A small CTC audio transcriber, trained from scratch.
Model: 15.2M parameters, waveform 16khz input, arch convnext.
Training: muon at rate 0.0085, batches of 96.
Data: trained on read English sentences (LibriTTS-R), 15625 training examples, 26.4 epochs.
Rows from block 8 of a small CTC audio transcriber, named by matrix and row number. Rows with one number belong to one neuron. Each number is 128 + 24 x the weight over its row's rms, rounded and kept within 0 to 255. All counts start at 0. Numbers have three digits each.
After each neuron's rows are labels from the 100 clips, of 14976, where the neuron reaches its highest value: "responds to" is what is common among them. Only what is clearly more common there than usual is listed. The data: read English sentences (LibriTTS-R). In brackets: how many of the 100, against the usual share in percent.
# fc1: MLP up (model.blocks.8.mlp.fc1.weight, 1536x256), inputs 0-127
# fc2: MLP down (model.blocks.8.mlp.fc2.weight, 256x1536, transposed), outputs 0-127

fc1.587:086161118162133121090112166113115133109159140106128108103116158146106115143152154145140168157140096097151139116139120109109133113120136157099118108134147157168184118164122196133181146103136140135163168112131115128105145095109171163150143148165157100111159072140128150142117111154139111148162118185086147151119134165127134097128143117103111091126146127114101182140109078131119103137150
fc2.587:086081151147111123140150146103117163113138116115185193168095129142149135153099105104158143114136177113124124106109110127064163150123136119117131124119161122159133118103133104101143136120187131126124159125154129135154101109131098155145126110109153125130174134136148097160103122108153121104123139159132124169152167125129107123111117120073172104123191082143135125098147139172129141107111
responds to: the word "to" (68 vs 30)

fc1.379:123094143122155111140126120109107096117118108190122090173070167171138137125159118130165145116150113148149179136109065147113108191115073129101108101146158150158141142153117116118123120142114126137160102140110127139143093107179104152140105125119128119156162129116109114157139142129133150084152136146152165081111172120125115136131156088151113109110102113111135144121125109078127144111122
fc2.379:099148133139104166131084149174135128131179103098134133146124108104125163124107148104125163146155100102172196157151123089117139117132117142116118141171085133145080123131092159135087182125140142127122136142111132148135164164135120075169170081134097139098161066125086098089093150155139160121103120140126118080114117107156143130145129116150113162109118113100143137134156093166131100137108
responds to: the word "is" (33 vs 10.1); the word "there" (26 vs 4.6)

fc1.339:142148124133075114069183148141130146124099133095103159136088102109123120131153175115116132091101128139109128110111132145154120138095132135080086093154145124153116150126161148156116143137132122138118132151076107141136110109143163162059129128129124139154100117107149158086119149164104155170084089091133120108142146131158109156163081119131130094142181086109111118099100169158160143124144
fc2.339:106108149100157151117113095150109116092110125131124104104129144114131134127130162117097167176117140136133129161165140172124131144109087106098153141164086163160107111134098152126128140186137091112123131121132092110107153143084135107133143185132129122126160062162125133092155168081120123145136148117158176126127120147164126153141141147129137117160147159139115133158143139112150110077123
responds to: voice: female (81 vs 52.3)

fc1.29:127124132111118108155140127140129104106163152169158163091181116126137136142134140118151110155155140155179115107152104135144136155113172132086062122145125133124063161116115121164151139110129173102149086135164108173134127139149101162116154144139101109088115146097120162104153084129109139124135100155118119153104112139125123130142115142122165106121164119158135147172182110107137120135086
fc2.29:121135101101149139158069139116130166118125105130107126114154148090141125134133139156085119108142132098151143082100141106122111115127071107163146148138141168121106160147111134101120123125111143130166195119104148174140119158133092162149108111126114087116138145159099152132102118104097123132133107123094134125126116106142126156122149154139165125127136081159109099140147130124123102141138
responds to: the word "one" (25 vs 4.5)

fc1.350:156122107188147139077115130146137173121117089139134122101140127107123175162161116166113087116138129135137103119141125126128127166119125134110100141169103111128108137099112135111120093115118110127164153150110108110154115135145102168177116159118106112147126127064183156113133120144155095155128119134151136137134115100127168139151119118118126129139156120112113132172177114153127143119114
fc2.350:130127141115128120153115134090131143138184141102176133111133094125165115120130104115092097120167134136147112154116122131149108125134134166154152141145141099139168165150117117096142087111139122165143063075137130101139089127141150144172165105177137128091163156123110102130142149168167145139138105137114131121085142115127124158123144170126126162118178139140146110113057138197171141125120
responds to: voice: female (79 vs 52.3)

fc1.24:155131130124139123122154138123166127118138123142130119138108136150161112122134145133128087100114119155143116113146142154114125105133152143104168130122128126103130136150139158152121086146153119127144096132089133162119144133126117121131141150130087142157133131084156108143104172099113114101107142105092122106083105101138166151149126135151132187100124153172152106089167153091166106146122
fc2.24:141159181122085156117130167173151118104161144147146087143121161124111086131124141122133135161155153125149140140127083101163124129108131162125063144116134137127099112132125070093141101097152128118151169143135072146130112108130160144135132126118099134098101172116136144097131131125137164100125132117126116159102119137119152164136131121123143034104108177169149138157152141130143133138144
responds to: the word "is" (28 vs 10.1)

fc1.496:169141109105111096113142152093138144120114101127123118147125146152086139111108134114120122138194139127116129107111140071134120109116157127134133116145141119116112126122123141128127136194094131129141141154138128131179136166123121118140093119146114174106118144139107125121065112157175126111139121104117109125152161108163120173148104131131131141147170107129128165145089142135126098129127
fc2.496:146139133145121087120146154142128150131147144145126120125122116134162092135099150160083106116180161100125159114136131143112126128133113155110100163146149161183151153141161139116136113142127109113149089113144117147138152127121116151130122118085160104163142162144098165129141108129136117131124114131114143169144120113131167133182132112115122103148147111111097132196122148106153164159147
responds to: the word "not" (25 vs 8.9)

fc1.364:088076117143111134153168127118134123141122077119077156152055168144093137127128129161111131124149140128128126122113151137116129128125135128178170136144099128102100108133107158116152113144146122126090107131126103097101153113131139114158135109105165171136167144128151091137174121158122134102101115114131125146136115122139127166148141100060108093146141102160141152099152109092105085204127
fc2.364:150137137089132169134131098144082112136080089111114092135088101142137093077085137134161150159144138142098130160128099149146127134093115092104125123151128131172115106115111136080128154127142141090165095078123129116160066130105151133124107120100152104140139121123137152075147095088126107109158113132152124124188142106109126162110100172115115111130140116102136146133075132134143144157116
responds to: voice: female (85 vs 52.3)

fc1.610:116128121144108127145109084168158177149129127132136113113127160129097143141136109145105113145120122096103142161105195137171128108121109152154104124144099170146159165155174134115125099140121125126140090121090170139155130144121131088093097113117160101163121147092135122117129123128094164163120144131116129113117156110131189164150117124153128112124101169164087135136094129133104090111158
fc2.610:137109103104141153156132106106085157170121139119091088120093141113145114106120133128155108116121138080164119140143131125118121128122135145126152134128139125140113110103141118140163156155135104128175171151133092112152109130136151125140180144109120127126136131101151115139120118154155121169109081136101142116093167101147092154079099056122131132115089104144162152112105118156123129154116
responds to: the word "you" (48 vs 14.4)

fc1.2:172111111142194100170201088118129086118103130121097129114124149084116111136149130129118126156133089173079127122140134116158138157083109137128105118142177104112154093149136134162091094157137097121127102105125118116155117140102166148154104157137113142162124107120157116148143162122099137137148134118182123109098146079160105153148153118130113102134142170138127096096140143103107126145102
fc2.2:129178151099124168118128146154153136066102123154108099146139114169098082134121167157119149097122094086143131151139179085123127117078150091172115107144131112118119152122130120113126117158131117117149122149088128102092143140168143120138173124087107111140163097137113158096121085145168158127136140081092118108133151080152120139111124139174132148128155110144111137133161159181155115090128
responds to: the word "which" (32 vs 2.3)

fc1.375:131144127185131155123134164117112114151120103116170137100155130104130151117091139122123127162134118105137120157138094087134151135156102149125128115127118139185113155120118129133125138145148140157152173147152114136102169080128141118124144131143160135155132090116121137145132114130122155134094124120102084088175107135122161141125144150112138154125104167133123129110113080163161096133143
fc2.375:121110121189121098115089154165124152111114111093098147105131107122158136149130135121138155129092088165141117111143135167131148101147135203122144126138133081133143111145116096122131139084118137123132075151180141113183130144160147120120143139178149144132128134113129118080130117178114097136114094135130139143141135105105122106128108165161124102105151065155126130125127122127090150154137
responds to: the word "not" (39 vs 8.9)

fc1.635:125130130147117106180153179117128163096144127118113127117141099185148128145167132153122132121100140122113116113161147105078113127123129104191126110141161090147122129134132115113125132121150125147143140116157146106121094132128103102162120148167109130085132132118145129139122156110138092136117152174067088095098154108125139150117168112157140141092131091156150099109159106149106134145113
fc2.635:134118209139112155076132141113128122144138117109112117184150145165092140136147173130135124103124165150083117121137134169084138066132118153116137111126129109180124139116164127102166178130132112169152128138147156127149121154096115092116132097126158113126137144133169146116149112111142146164109159148131161159125147127110141090105109181136105122099143136099116128148187147090130146114115
responds to: the word "the" (77 vs 49.3)

fc1.564:167147151099156076115152118154083118130165140088145105112138077140124107137147146113087107157141100156141139108121187135136117140148144090117093091131133156166164138112142142111096121154125086097160177131104092103132102104133133116124132131130162135094146117125119121114148135142168172115106146102126165117104101116113127158161145128155137060136151140086085109108107127170153133090141
fc2.564:161172110136085154150100099171121102153125143087098074113154154106146113119131130129123110150116124139162141120154132131139090115116161151114157135097137158176163153120133090139087124090083153106116121153126127150108095184131124127128163137123162141142144114135141118115097149114140097154108111121141098129148137127134128132112096159113187157126144131123134144127101117178136181147137
responds to: the word "not" (26 vs 8.9)

fc1.64:175139143108128121101127117097117129161124106138122082107175140153104124152101105141163134136165091193138141164119116147113108133126102156137134119156132092118174178111126140164127121113134103123119149113101150067089165140140160144165142172133176119108122101115118113138115110143073126127139149146145119132116152110129105191149099120081135136131133156122101098136131138161181109133115
fc2.64:089107183105139126148092156102146101096149121101132090132142133137143077119126116157116117140215100099132128133112139132175124096137134109123130130153110089100092130150140092108119119102099112093118102110115134079124156109151113134130107134135109148152149126145188106114116150120144142141141138134075129164135133114153110135191127145114154114113139150064107138123132146103134169110121
responds to: the word "not" (77 vs 8.9)

fc1.386:077144108157103092088122093109109102124136133123097086134138137158115138134119142144115118112101091120136109139102086128138146137141152090150158158151161174119157112132150120138155137143133110136118105137164103070171104131135149089104117064126107072136149133112112105120104167090150101105133145089129150100145143112127140149131124088124125128131131101152153146112147148045155116112146
fc2.386:116105126097157124146164131138111093178099149140151140159091131150154182150158138121113129160127150064154113115139109106111144140147143136128104155127116122134123147112131122110156129117180113106111127118132128130156116114124106107136111134121132165147104128134115141143137104136124145116189147103164106135118093147178138167177114110129147124099147137117112151133161125122082112144150
responds to: the word "to" (60 vs 30)

fc1.550:173142082142121136058142140141107126161138127152139120131111132131074091158092169098098079117135140112136100091133116100139109132121151125083138122121131125126102117152147079146104157134148152121102181123176119101163104142140112137136134095151179118125137136135142160162059097139112137160115127164132151118156154134175101185138108136161096161092168141171114143132094115148146099119137
fc2.550:152133133098101134133109148091139152173125134116114157083128145150150115157106123187113124125110114088169071101166101092114146113126119138152107150121113137110137105127104170134086114133135118134142118133083120118097112108099155138184107146084163093138138132123094141142135117133165116123120131117120116159144150137150202146138139135186104101087181074160118150143108116129137149115117
responds to: voice: female (87 vs 52.3)

fc1.709:127117113124115139170117170035109157118121123105136095133120116135097143148134148113109196105173159150153102096124133166119159112096116123098087110115140119161123110167127133160161129212142135121123089164124144131128125116101124128109127132103141112146095110089147129127144148127140112110130106109109092122104144122149107156122173093130135154106097145120126136154165140145118140184133
fc2.709:144110125109112142110103159145136138121168130169121109135092107130158151151102123148118215131197149104105138119142106146087136139116121090138166117083127131104164112098085106105118099078131130096122137137107149145072141141129127131152165148137157088153120098131142117129111102074090072123131107144125134124144085140132130096153105123140146114123068128105126115162141131123128080130149
responds to: the word "to" (61 vs 30)

fc1.312:132135123101088126155121130103157127114132104158134167134099129108159174159155124106130123127139150138098088112093108088141128203106145112088160142132151168122136141121136111113101137127119119086122083114131104126128123157157108148149117148098140129099122149180118114123127155157175150137104103156070131151137131142135166147120140147111141153100126124124106137144113178127147153142119
fc2.312:100132132116111124146153098118105112152164150078112117123137152161138117078130099156108134101150153125106139191131093105125133152132106101114083120156107112153144149115145154152166126113116104104160133120170152110164166148131106096139145071152112148091141129105147150121180082104132111147170112127148130145129123158115120156132143111148097128156133090091113122115085153129133133132083
responds to: voice: female (79 vs 52.3)

fc1.177:105180132115139138147087115133161128184132100142126092091135103123111150153131146133114098121136176116131141154133148122113123140121099133132143149123121135119119179149137100151130145127132132118130127134141132126141135105136163121090116093129181130125125116089116084166081098146111123153110127129125118082130108144151159112150125138089134106152098109139086142103151178140090126113131
fc2.177:133085148138171064144138132075114120144162112075142122119121114116129151148128133113115111124117085110160142104143126143084115136109118148062101117141148141112143147126121157117123134120136102144095147176116149090130093083151120139138117162130121135120121122159134111108171129126154159172126176134123145168163137128135140163124142141142132129112080114119143096140167140139090162123142
responds to: the word "you" (54 vs 14.4)

fc1.540:118176146140139133117162104107101138140123135131145171129126157094126114111127108146144144134132159098116131156096155165112113148119149127162111123096095109130094111122124101104128122151109115175118122116094151080138123060087145124108162133161151122133119099143108147157112123154129145104085129123126091104107126125118125178076165173120142089138175147142124152124114119100153114117105
fc2.540:140121112151118122127120146121165164167138114132154140159127115114132130176144137145154096135101104115166145088103125087166118117100106105133129097127129143120157099128126134151118142159146163134143132122139104096167136136139145125072126124131123099146135100117126145111118076128133165117120125112168157118136156129123128159099141109120080094145153120110180111142136123180102115093111
responds to: the word "the" (82 vs 49.3)

fc1.75:138132119145136124129122055142123125102085123106121105104149197131094149101160133121132124072164142142150098199092129146137116090167111104126140135126166132119140108129131121165126118111128087136146139092148142117113107138104159146144137119097155154109180116122115105164137137140187129097112075109154127104151136151129152150139157109111145151141150104128128144103104174122147120114100
fc2.75:131132128088173137106132132125116106080125104136140146135109059120127160136150197141105124155141142114110100131125136157115113131172159132146127135147146136161092098145155147126115133128109135140157130117105117171130148101195117065155130079130180125131112109153143166119128132135119120098133134141165129190130141170098113171158140149162110153093159136160122160123121167113123135123126
responds to: the word "to" (73 vs 30)

fc1.553:113127100102129102101128081117145199074114128143095109096108142115108137121126099167132167083115104153104151107107130123158080158124092150123167113183129158124099111114113180107160149152118145120149158151131127127112118120126139110108159114154102142136124112124100115165134096120153110176136128127129128107110144101122132149140127111131145105126097144145139104181173132162175133095123
fc2.553:085123134117164129144152089120114138089133133134127139130111160140081139126139131116136146155115184066095159106121121155156166122112125125103139105138115129104178130156123116118103108142139154126114075101115116137109182108096107110115106148096084123107130112075111167102157148127141102141148126163129131153118170138102089124137139114116109125151085113127148128079114174195138084116107
responds to: voice: female (85 vs 52.3)