A small CTC audio transcriber, trained from scratch.
Model: 15.2M parameters, waveform 16khz input, norm layernorm.
Training: muon at rate 0.0085, 4300 steps.
Data: 15625 training examples, 26.4 epochs.
Rows from block 8 of a small CTC audio transcriber, named by matrix and row number. Rows with one number belong to one neuron. Each number is 128 + 24 x the weight over its row's rms, rounded and kept within 0 to 255. All counts start at 0. Numbers have three digits each.
After each neuron's rows are labels from the 100 clips, of 14976, where the neuron reaches its highest value: "responds to" is what is common among them. Only what is clearly more common there than usual is listed. The data: read English sentences (LibriTTS-R). In brackets: how many of the 100, against the usual share in percent.
# fc1: MLP up (model.blocks.8.mlp.fc1.weight, 1536x256), inputs 128-255
# fc2: MLP down (model.blocks.8.mlp.fc2.weight, 256x1536, transposed), outputs 128-255

fc1.466:140153165128132139149134124157115139139137105122118129126132149151099125126143121152087120139163087164169123125138150131129135138115114119083107077117169099133173123119114100103150091121089166173101101106109162124165144146110124121109115166149153151144084125109126123113106166113131129136128168128134145187153144099114132121161090103126117131157106172097131114130095106159121139123180
fc2.466:106133135079095106169098128146129133137115110132109143141128132130163126118121112150140120110159137121147108115121153140131182155149138144111099158122108132115138130120151125147126127171094134112130083105078112121127124097165106130141103125111112168102100132147124154078123149085173103110167093151150101113132108150120123131120152089139162164158085143127113124125129116123141113128164
responds to: voice: male (75 vs 47.7)

fc1.562:096094121166099125106148121130164115177133153142142093121147131084085127108105129143069133130153110129089116135133113094084127113123111130135114102114150190112108102137088135141134106145104133143135121148146110136106133146151153090151140114102158104153137128133077124145124151114108151148081160113088140088167152160129146132094123137143142109143144103113101126130131109121142174146141
fc2.562:097142134119138129088108131144117156101108124106093134172136147124104145110143157112171143132105139111101094089120120140167118143107110155156162118126133186099095124109111130117083131130157133131136151138113113127144110131111138116140090106144087108078125125144113151167143113083143131130149132096136142145145114152115162148108090104180097132126131164143168149133143102143131183099126
responds to: the word "not" (82 vs 8.9); the word "could" (25 vs 3)

fc1.496:168145109120104118111163140114127082135153143096141070095116119127103085119125089122127147114067098117132087115129118093084143159181091154113117152141130109135190115117138162107145117108128162119150112118165151168162127132130153144129153174112145090138130119116148139117092119146102174126077137148119111108144102144118150101064169137129095162168133104158097087138161116115161171142122
fc2.496:150140118134107146100157141078114136111163102146097102112142141152133127120124132093132120172112109155116126134090150115165137108079127201123110121138088120151117074170173105130139106116122134129175134154132110139149153138137134156135145154114086148112161077112132123120175103107130170110088162147128129104169156184122161168095116117151081140174176124126119107117084117103146106118106
responds to: the word "not" (25 vs 8.9)

fc1.744:133128146176166142155117129115128115116144131134154123131135154146121110129101174100113120127179137101153122186140188174157111106112182158151131137136170125093135158123097151121117105131107159130112111135111075092139158118104129101137165136113103134114146139120155129091129143159130114151136179136124089150171174111111101106150147113143125089152141124122118098144143085133170117158112
fc2.744:096116121140183109143110155111143094094167124139077159141106095160122137131125094125138154100107118138112092092128142140124114107122148170124089154097128112106161112145140110133114161116125143097131138143158102111142101125168149112088113155126156114155104117137127130137082098107131156137141122198095104146145123106146111146117111107135145147093105152146116131112125172152147169190102
responds to: voice: male (74 vs 47.7)

fc1.177:131148117118113126148163146111138140110117128131112129153153096115127078126135115118135145192119135092111157132113118127100131107200155105097150176094105141150098110118115153161073153113090130155103095097175190076139156105091116094160148079101128151166147149195106140126095092125090133160153129109159124159151153140110108135112120119122090113122136129106132159123120128104133124133182
fc2.177:124101072171108184138159160091165149171088134176114104113136135102090112106095162084108085141155121160118119118127144126139096118106133139112160103109139137114130125142092144125120104162122130121108087095142179149144153084103100119130100096138118146147127144112109136139143096114140081140098093086127172120133121131150116142142110125120172174150137172162131147109128132138146125128165
responds to: the word "you" (54 vs 14.4)

fc1.753:167148124145084121123125102100136120143114110075112161106144146168136120096158160137083178109158122131144183149136162166138126144101144151120116106136127136114123156143115116113086100137102142113120127041105107169168142172145117137122140110131135171171128121083162110111126160119107123141133168123169084139117148110157137167128094106125134116169079116117172099147113103089101096128115
fc2.753:178128151096130114152115112104137101093111163114148115055130129157093136137107113120143083122110143122182127103114164122107177114116139141156136174123117151114168177154126154097085145153138156148080136130142130129130150131112094169140168111085151109106108114102115140085150132168138107087153107116109104100157107123156096152115135095150136166150105122154108111125131122100093130125114
responds to: the word "mrs" (30 vs 1.2)

fc1.284:090106150121157144134140092117141122115119135164127122145157103147157113106126139140072115102111093081131104141115113162162114140134112162096166105140151141132101133134119130124115116126108183148099126164127117158115101126135105144129117147093184100134094137137111116164127134116139151134151109146134125082136093130106124098109098115096129128157109134154092115177086117107145153131110
fc2.284:124119092107140103120157126135100151120086126111140132148141133146127136097154111133145183145146062079116160126143126123123115099137141142126163169101125126138136100087143139133122140173098151171106142138169112124182119137132083136143105141096174136131130096087123102137106132105147111149146112124101143121148167118090154125123154120170038095136129123103128101075185135125158156115094
responds to: the word "with" (71 vs 9)

fc1.375:159113134095084159122107116094134093140117152177128186147151122125126117080129087115087149153102099069140135140138130088090131099125142122150161146169107125127146098125170103114157128159107085079095128111096122135122117095090103111154142148163134125093113153113124095193131107128193121125112153130138147101098157131129088062146156146092114164139138099125116136159130147131136147112118
fc2.375:110179106076098106136165135127136115140114129095123138112146124169120084157161156119087147126116141127135110136118126138099142128130117169159119130123113114108142111170131177150106101158094082155159154123115148109112127133159122078129108092117108134136135134107146126143110114148137107152106128157164096105153129151150121091122102145150072093170158176158162117097093121152115131083120
responds to: the word "not" (39 vs 8.9)

fc1.761:119125145174071121104151134124095154114117114118100137175148140071145103153113085123129101083084157093133143163085141152083122116106117115136150076146126129170157135133119117081110128154122157158106111049191121108093170142143117118096097126125118162140138120132159154118110143097120131122131108131162133115120140147119131121135157099139125149126104145153114117148134094140115089155123
fc2.761:094126135111154128107143115071143088092098109104124138089134101125127125108147151114119167133133078108136150141135120144107137154105161140119154123140122098115094174094143167101168108098114131088110119121157104104100116161105084103117121100141169077135132085108135125122132135124118154123114133090153112146111128088124119141108049123113168111126130167069101163147151100160172129171102
responds to: the word "she" (31 vs 8.5)

fc1.727:150140139143104122160104157167134104148149154107169164119100096133108139090120132148106132104130093124145120108128141160123135136127112167101117151121168150120144118107105125115126128140086143177169118101127139153099115101134104144151198110106140147138137080123138159133142135136164134102157122097107185154087134151097150114158153103113107124097126149115186124117142149154113140122117
fc2.727:172123132093127162148124118114118152142177134107081156119144112120104147103106133107102125137115168122143099131127159147126122121132138129122115100157145168177167150117119161124127119179088109136134149124167148106093128077155119116123119135116106092109121099114117091108135136167187101095125151130118145121140157129127133175121101180146176123107108112149062135117125134116111140144118
responds to: the word "you" (34 vs 14.4)

fc1.64:151103122134132127094141121101111107133158146146097146097179144112103143105111108101128156134121162167093092171135133127139130105140127101100153134132101158129098115126079162158129104158088095130089108127115104143085106158117126130132133115129103126126110129104139137101150077149138164186099096155147142093131110132091127093129124147133108106100151144122119107139129134193170125154105
fc2.64:132150121087134127095173132159115111069134120077111111131109128138091107112158117150098115100137110132097113098080126137126134111141105134190153122102133142147110124149110091116166123119105103133121115146123142109126114154155121092136097081119130102064117114126121116094143104129148066143128101132114135130145080138151115124186142148125120161146124137163112116120094108114089133090114
responds to: the word "not" (77 vs 8.9)

fc1.597:122125150130188145112117135151109118164144120129108080098123159135094106133114137153107150104109117071141113163179120148149129146153151123095159094139114136122105099149090088127132125135114123102152102160140133118118121115118171126128130121139092088160143169163118112137126122105140148130156134104138140129092161121119143109103107134096133113129114135105127109142113129122130115182159
fc2.597:175074090171120140127136185153133107154129124133114086120112135146099111148172128089130100195105085144159112173118128085149131126119161121144137139108153119143118165134155140127116127151119146127124124151124145148145114093157120132114121183143151161134131101108128101107149109115096157127082156138136110103141120142128153116122164064085116099128134123143154107096115147123101122127087
responds to: the word "she" (38 vs 8.5)

fc1.88:131134117102145151124138107093154112153119159087117157163114122127098142142135147092109152119084118085106100084141133129160108115112122138144159144116108132116141163139122143128107167113119125134097094148132098146133114145101172140151135136143125126100108144070133143133144149178137075177163115153111155088072137159140143072130114125087110152069122127128159122110163127107081121127053
fc2.88:187133106116115138109084138107116173141119153161123153109155175141125100085113136164116124115161115101071152156134172135142101130116172118130151066089097148137117141136107167116135107130092138117134150129135119126156145130129126145135170106122146131146113120147117154161131137129130138120107109105157123107097147106139110123150117166126103117129098148159085131128101106132116101106123
responds to: the word "she" (34 vs 8.5)

fc1.329:102075114126142181125148102138107090135125180135154119111175141134158150111158142134081134171150127153075101094159182138115181113113183097133101124140123123161107098128110141140144167143110141097149119123128113142094113139132088098161144128106127158152145162120097155103161147145144149143155172099139080115118094105136106143103154107142150117101145070118133139153120132113125101135130
fc2.329:117105142110103136119126109122100134151162095148096171111148122135129113083107116123126112122083149081118101148093153157140139139117167137142096145134112152155115100114166147113150121129107137161144110159150090137132122112117105133134161172111127114098128161130137123091174111088160091154186109125131136133147131148110140140109122132153136160161118128163101140147138115097051121111106
responds to: voice: male (74 vs 47.7)

fc1.120:138146085122126127166112086125124151146123084104137156167145090159161130137149150121076146073169116117128148106135143087160134146150122147097137141144112167159139114150125112128110144100134140092101136152123114094123104131136125177157108176123140107147125160115091154133095105135162146116122137162084110136151062103125121109122121117135113149152130140119138121113143141074125116110123
fc2.120:129121138168117103108136095107130134182106137131113152129082129115133137159103127126042130114119125097130138133137118110102146115106094141113164138138121132148135138131148120112111115153145162183117094144148128103186106190154137136149096087157117119152125189125117100072127138152152119155126105116115091179100128105103143111097108166179105154139137123140155132109148138136151128132087
responds to: the word "with" (45 vs 9)

fc1.193:075151154141147123116130147114143124093147110148100104117093121133124115160131117138159121168139148112160147140191115114113140155120126127119148104136124149135164134172113155174096106161115181121097146154131121160153165061101056111114146124125164160147121175100098156118092097074142144095171141091146162124091145087102130138130133105162133115129128146134168126137140154130116117135165
fc2.193:084104100137131151125120137111161112151117130071172138125070122149150088155140183113139160129120112148152108165105103147116182098152109102107119181083123131113145162098147121134105136131148146171149069150138146142112129115130110146101112110120075115133085119132136121124134102089123124142193121097093111153200164178138135146104137093156106143130138123084128115144104143153136098157131
responds to: voice: male (75 vs 47.7)

fc1.180:115119104087153129128154125137109121167184113135116125188123154115136137125136075097113106122140125149142106124135134143135137183106084137131130140089102108099127154152154110123101117129101129109075149159136062165152147131133162118113139108120127103131081128124152131100144100184151141188113116129119143113121099116109129123076101113129129114139129120127153140118120108151168138120068
fc2.180:151158131135132103104131121145084154125120137101137146110154173130097091133136155107148132135144147125107158139121155092069132122130165099131169121137138117130112143150122159118153115112050137145170129117169144110129091132137157115136143101118093151110087108113150133139200127122112132157114122113145153136108153111099125131157172154087101076142137134117061135175140133108144126153104
responds to: the word "she" (38 vs 8.5)

fc1.607:128136102177104162116141159123104100105116128150134140127167152130151110131130105106088133112110126129084100115128093141160191144119146119098145118138136134164100143142183121145114129116100170098125161136097126135112110146100151085143169057154154148149130131159101145133122132132179128113133129114151107125131095129106077120131117145152138130130105091113143148176141140157118122098160
fc2.607:154135109170104119132125119090136182144138137110172135119150147109111141132112126121130164117146151117060104108167099160130118138160119140121114122137130126148117111141103099117148171165076148143117107119152111097117148132152148141127170118135141148157084118131123111147151162156145133157153144154147159143157159110074099144098110134152153145133093140151126133121124101130121111094095
responds to: the word "with" (38 vs 9)

fc1.271:103150137118137106114149115130139149127097129145175129142154173167135119106158132113081112139127165141088152113101157125096125120128065103106149123118137134136140137125183164147123160125108101191126130135165133129146124095156105141085120134133121169181116137099135130157094143136111122123092100131132140102135127158127074128141127160130140098110166086157090098164091149108095207147127
fc2.271:133100130076148128129168146109173202143100122099129103111118136080158113111084148159134159099135112099101143124170105086155125105129130126112151156162143123103137107124071121139087107149151127143192121127143129168153150122137084176156136096111133178148118173165136108144095168120136140118120152118100143138131126100099110092146134162123138077130118132128095121119090120161127111137151
responds to: the word "with" (28 vs 9)

fc1.34:154127119109125157090112049122099155097119135086135160082162127153084112112109125147106115159142146109110115166152082131098125119186114158135121115109106125155136106129128131138100146171125114163107143150114104141132101135130138134157121126153100125133149118122113162097131117080113172140125144115158160092158100126143085154141147126134115153154135113096171154184115150080111135129119
fc2.34:133098132128081129093087125118117123149131113126099148129130102099107111138127122142152158111132110139160122118143131098141146107055124114124190088147134127152131133136112129130106137140170149188134148138132077102151151128128137177091141125142101124109199147133101131105152092127085095138182128122182134141122145126133157104142119123101105130147104109119126119114112136091143154094143
responds to: voice: male (75 vs 47.7); the word "was" (35 vs 15.5)

fc1.46:148091141110135182125126141103117119148108156140164138087162078164136100132149129174142129147106130074093104144117165164128123105130111142142132048148139116161156129138107136119119120116120154096099150152116151109172185138126134142141121121130163097120109140111133123103132126130149113104172149168103135122125143107158138093138149096132136136144178146154146076150112095125117128085146
fc2.46:092118142165111106155136180109131108120115136121089122156089142076140111112150105149123113106101102168119140112063122122122155162097148105063187113120161117174148169130148141129133159116115141129142158142113144128171139106136111134127150121157160129122126121106151136109114136115119160151128110110163112087135121126173132094120101085125097149113097169119115122111165133137162145130121
responds to: voice: male (74 vs 47.7)

fc1.737:080094148160120116120134148117113102139126151094082160140081140130113140124149126158146098081162135135140172132134123152155139143143106147124129119178105132088119119153169118117132170117114141141146118125086105124126121111110165153172137131113145129132099071122131135148152158129096156161132109090131142168157153107153186074141153092146101144147105139088146125114139152090119124120107
fc2.737:083142131128128092137136121150132120138102102157154167143163146125132121086127131125128172135114137134120108073133130122136149109134112152139147121082142098134080140077122146088180135125129139103179110085110116126143076102081136103144135103113146142118057118094156120128162147129145161160136161139171107134164157113108131162098131087130107142129126152131122119128105148142148149127117
responds to: the word "with" (62 vs 9)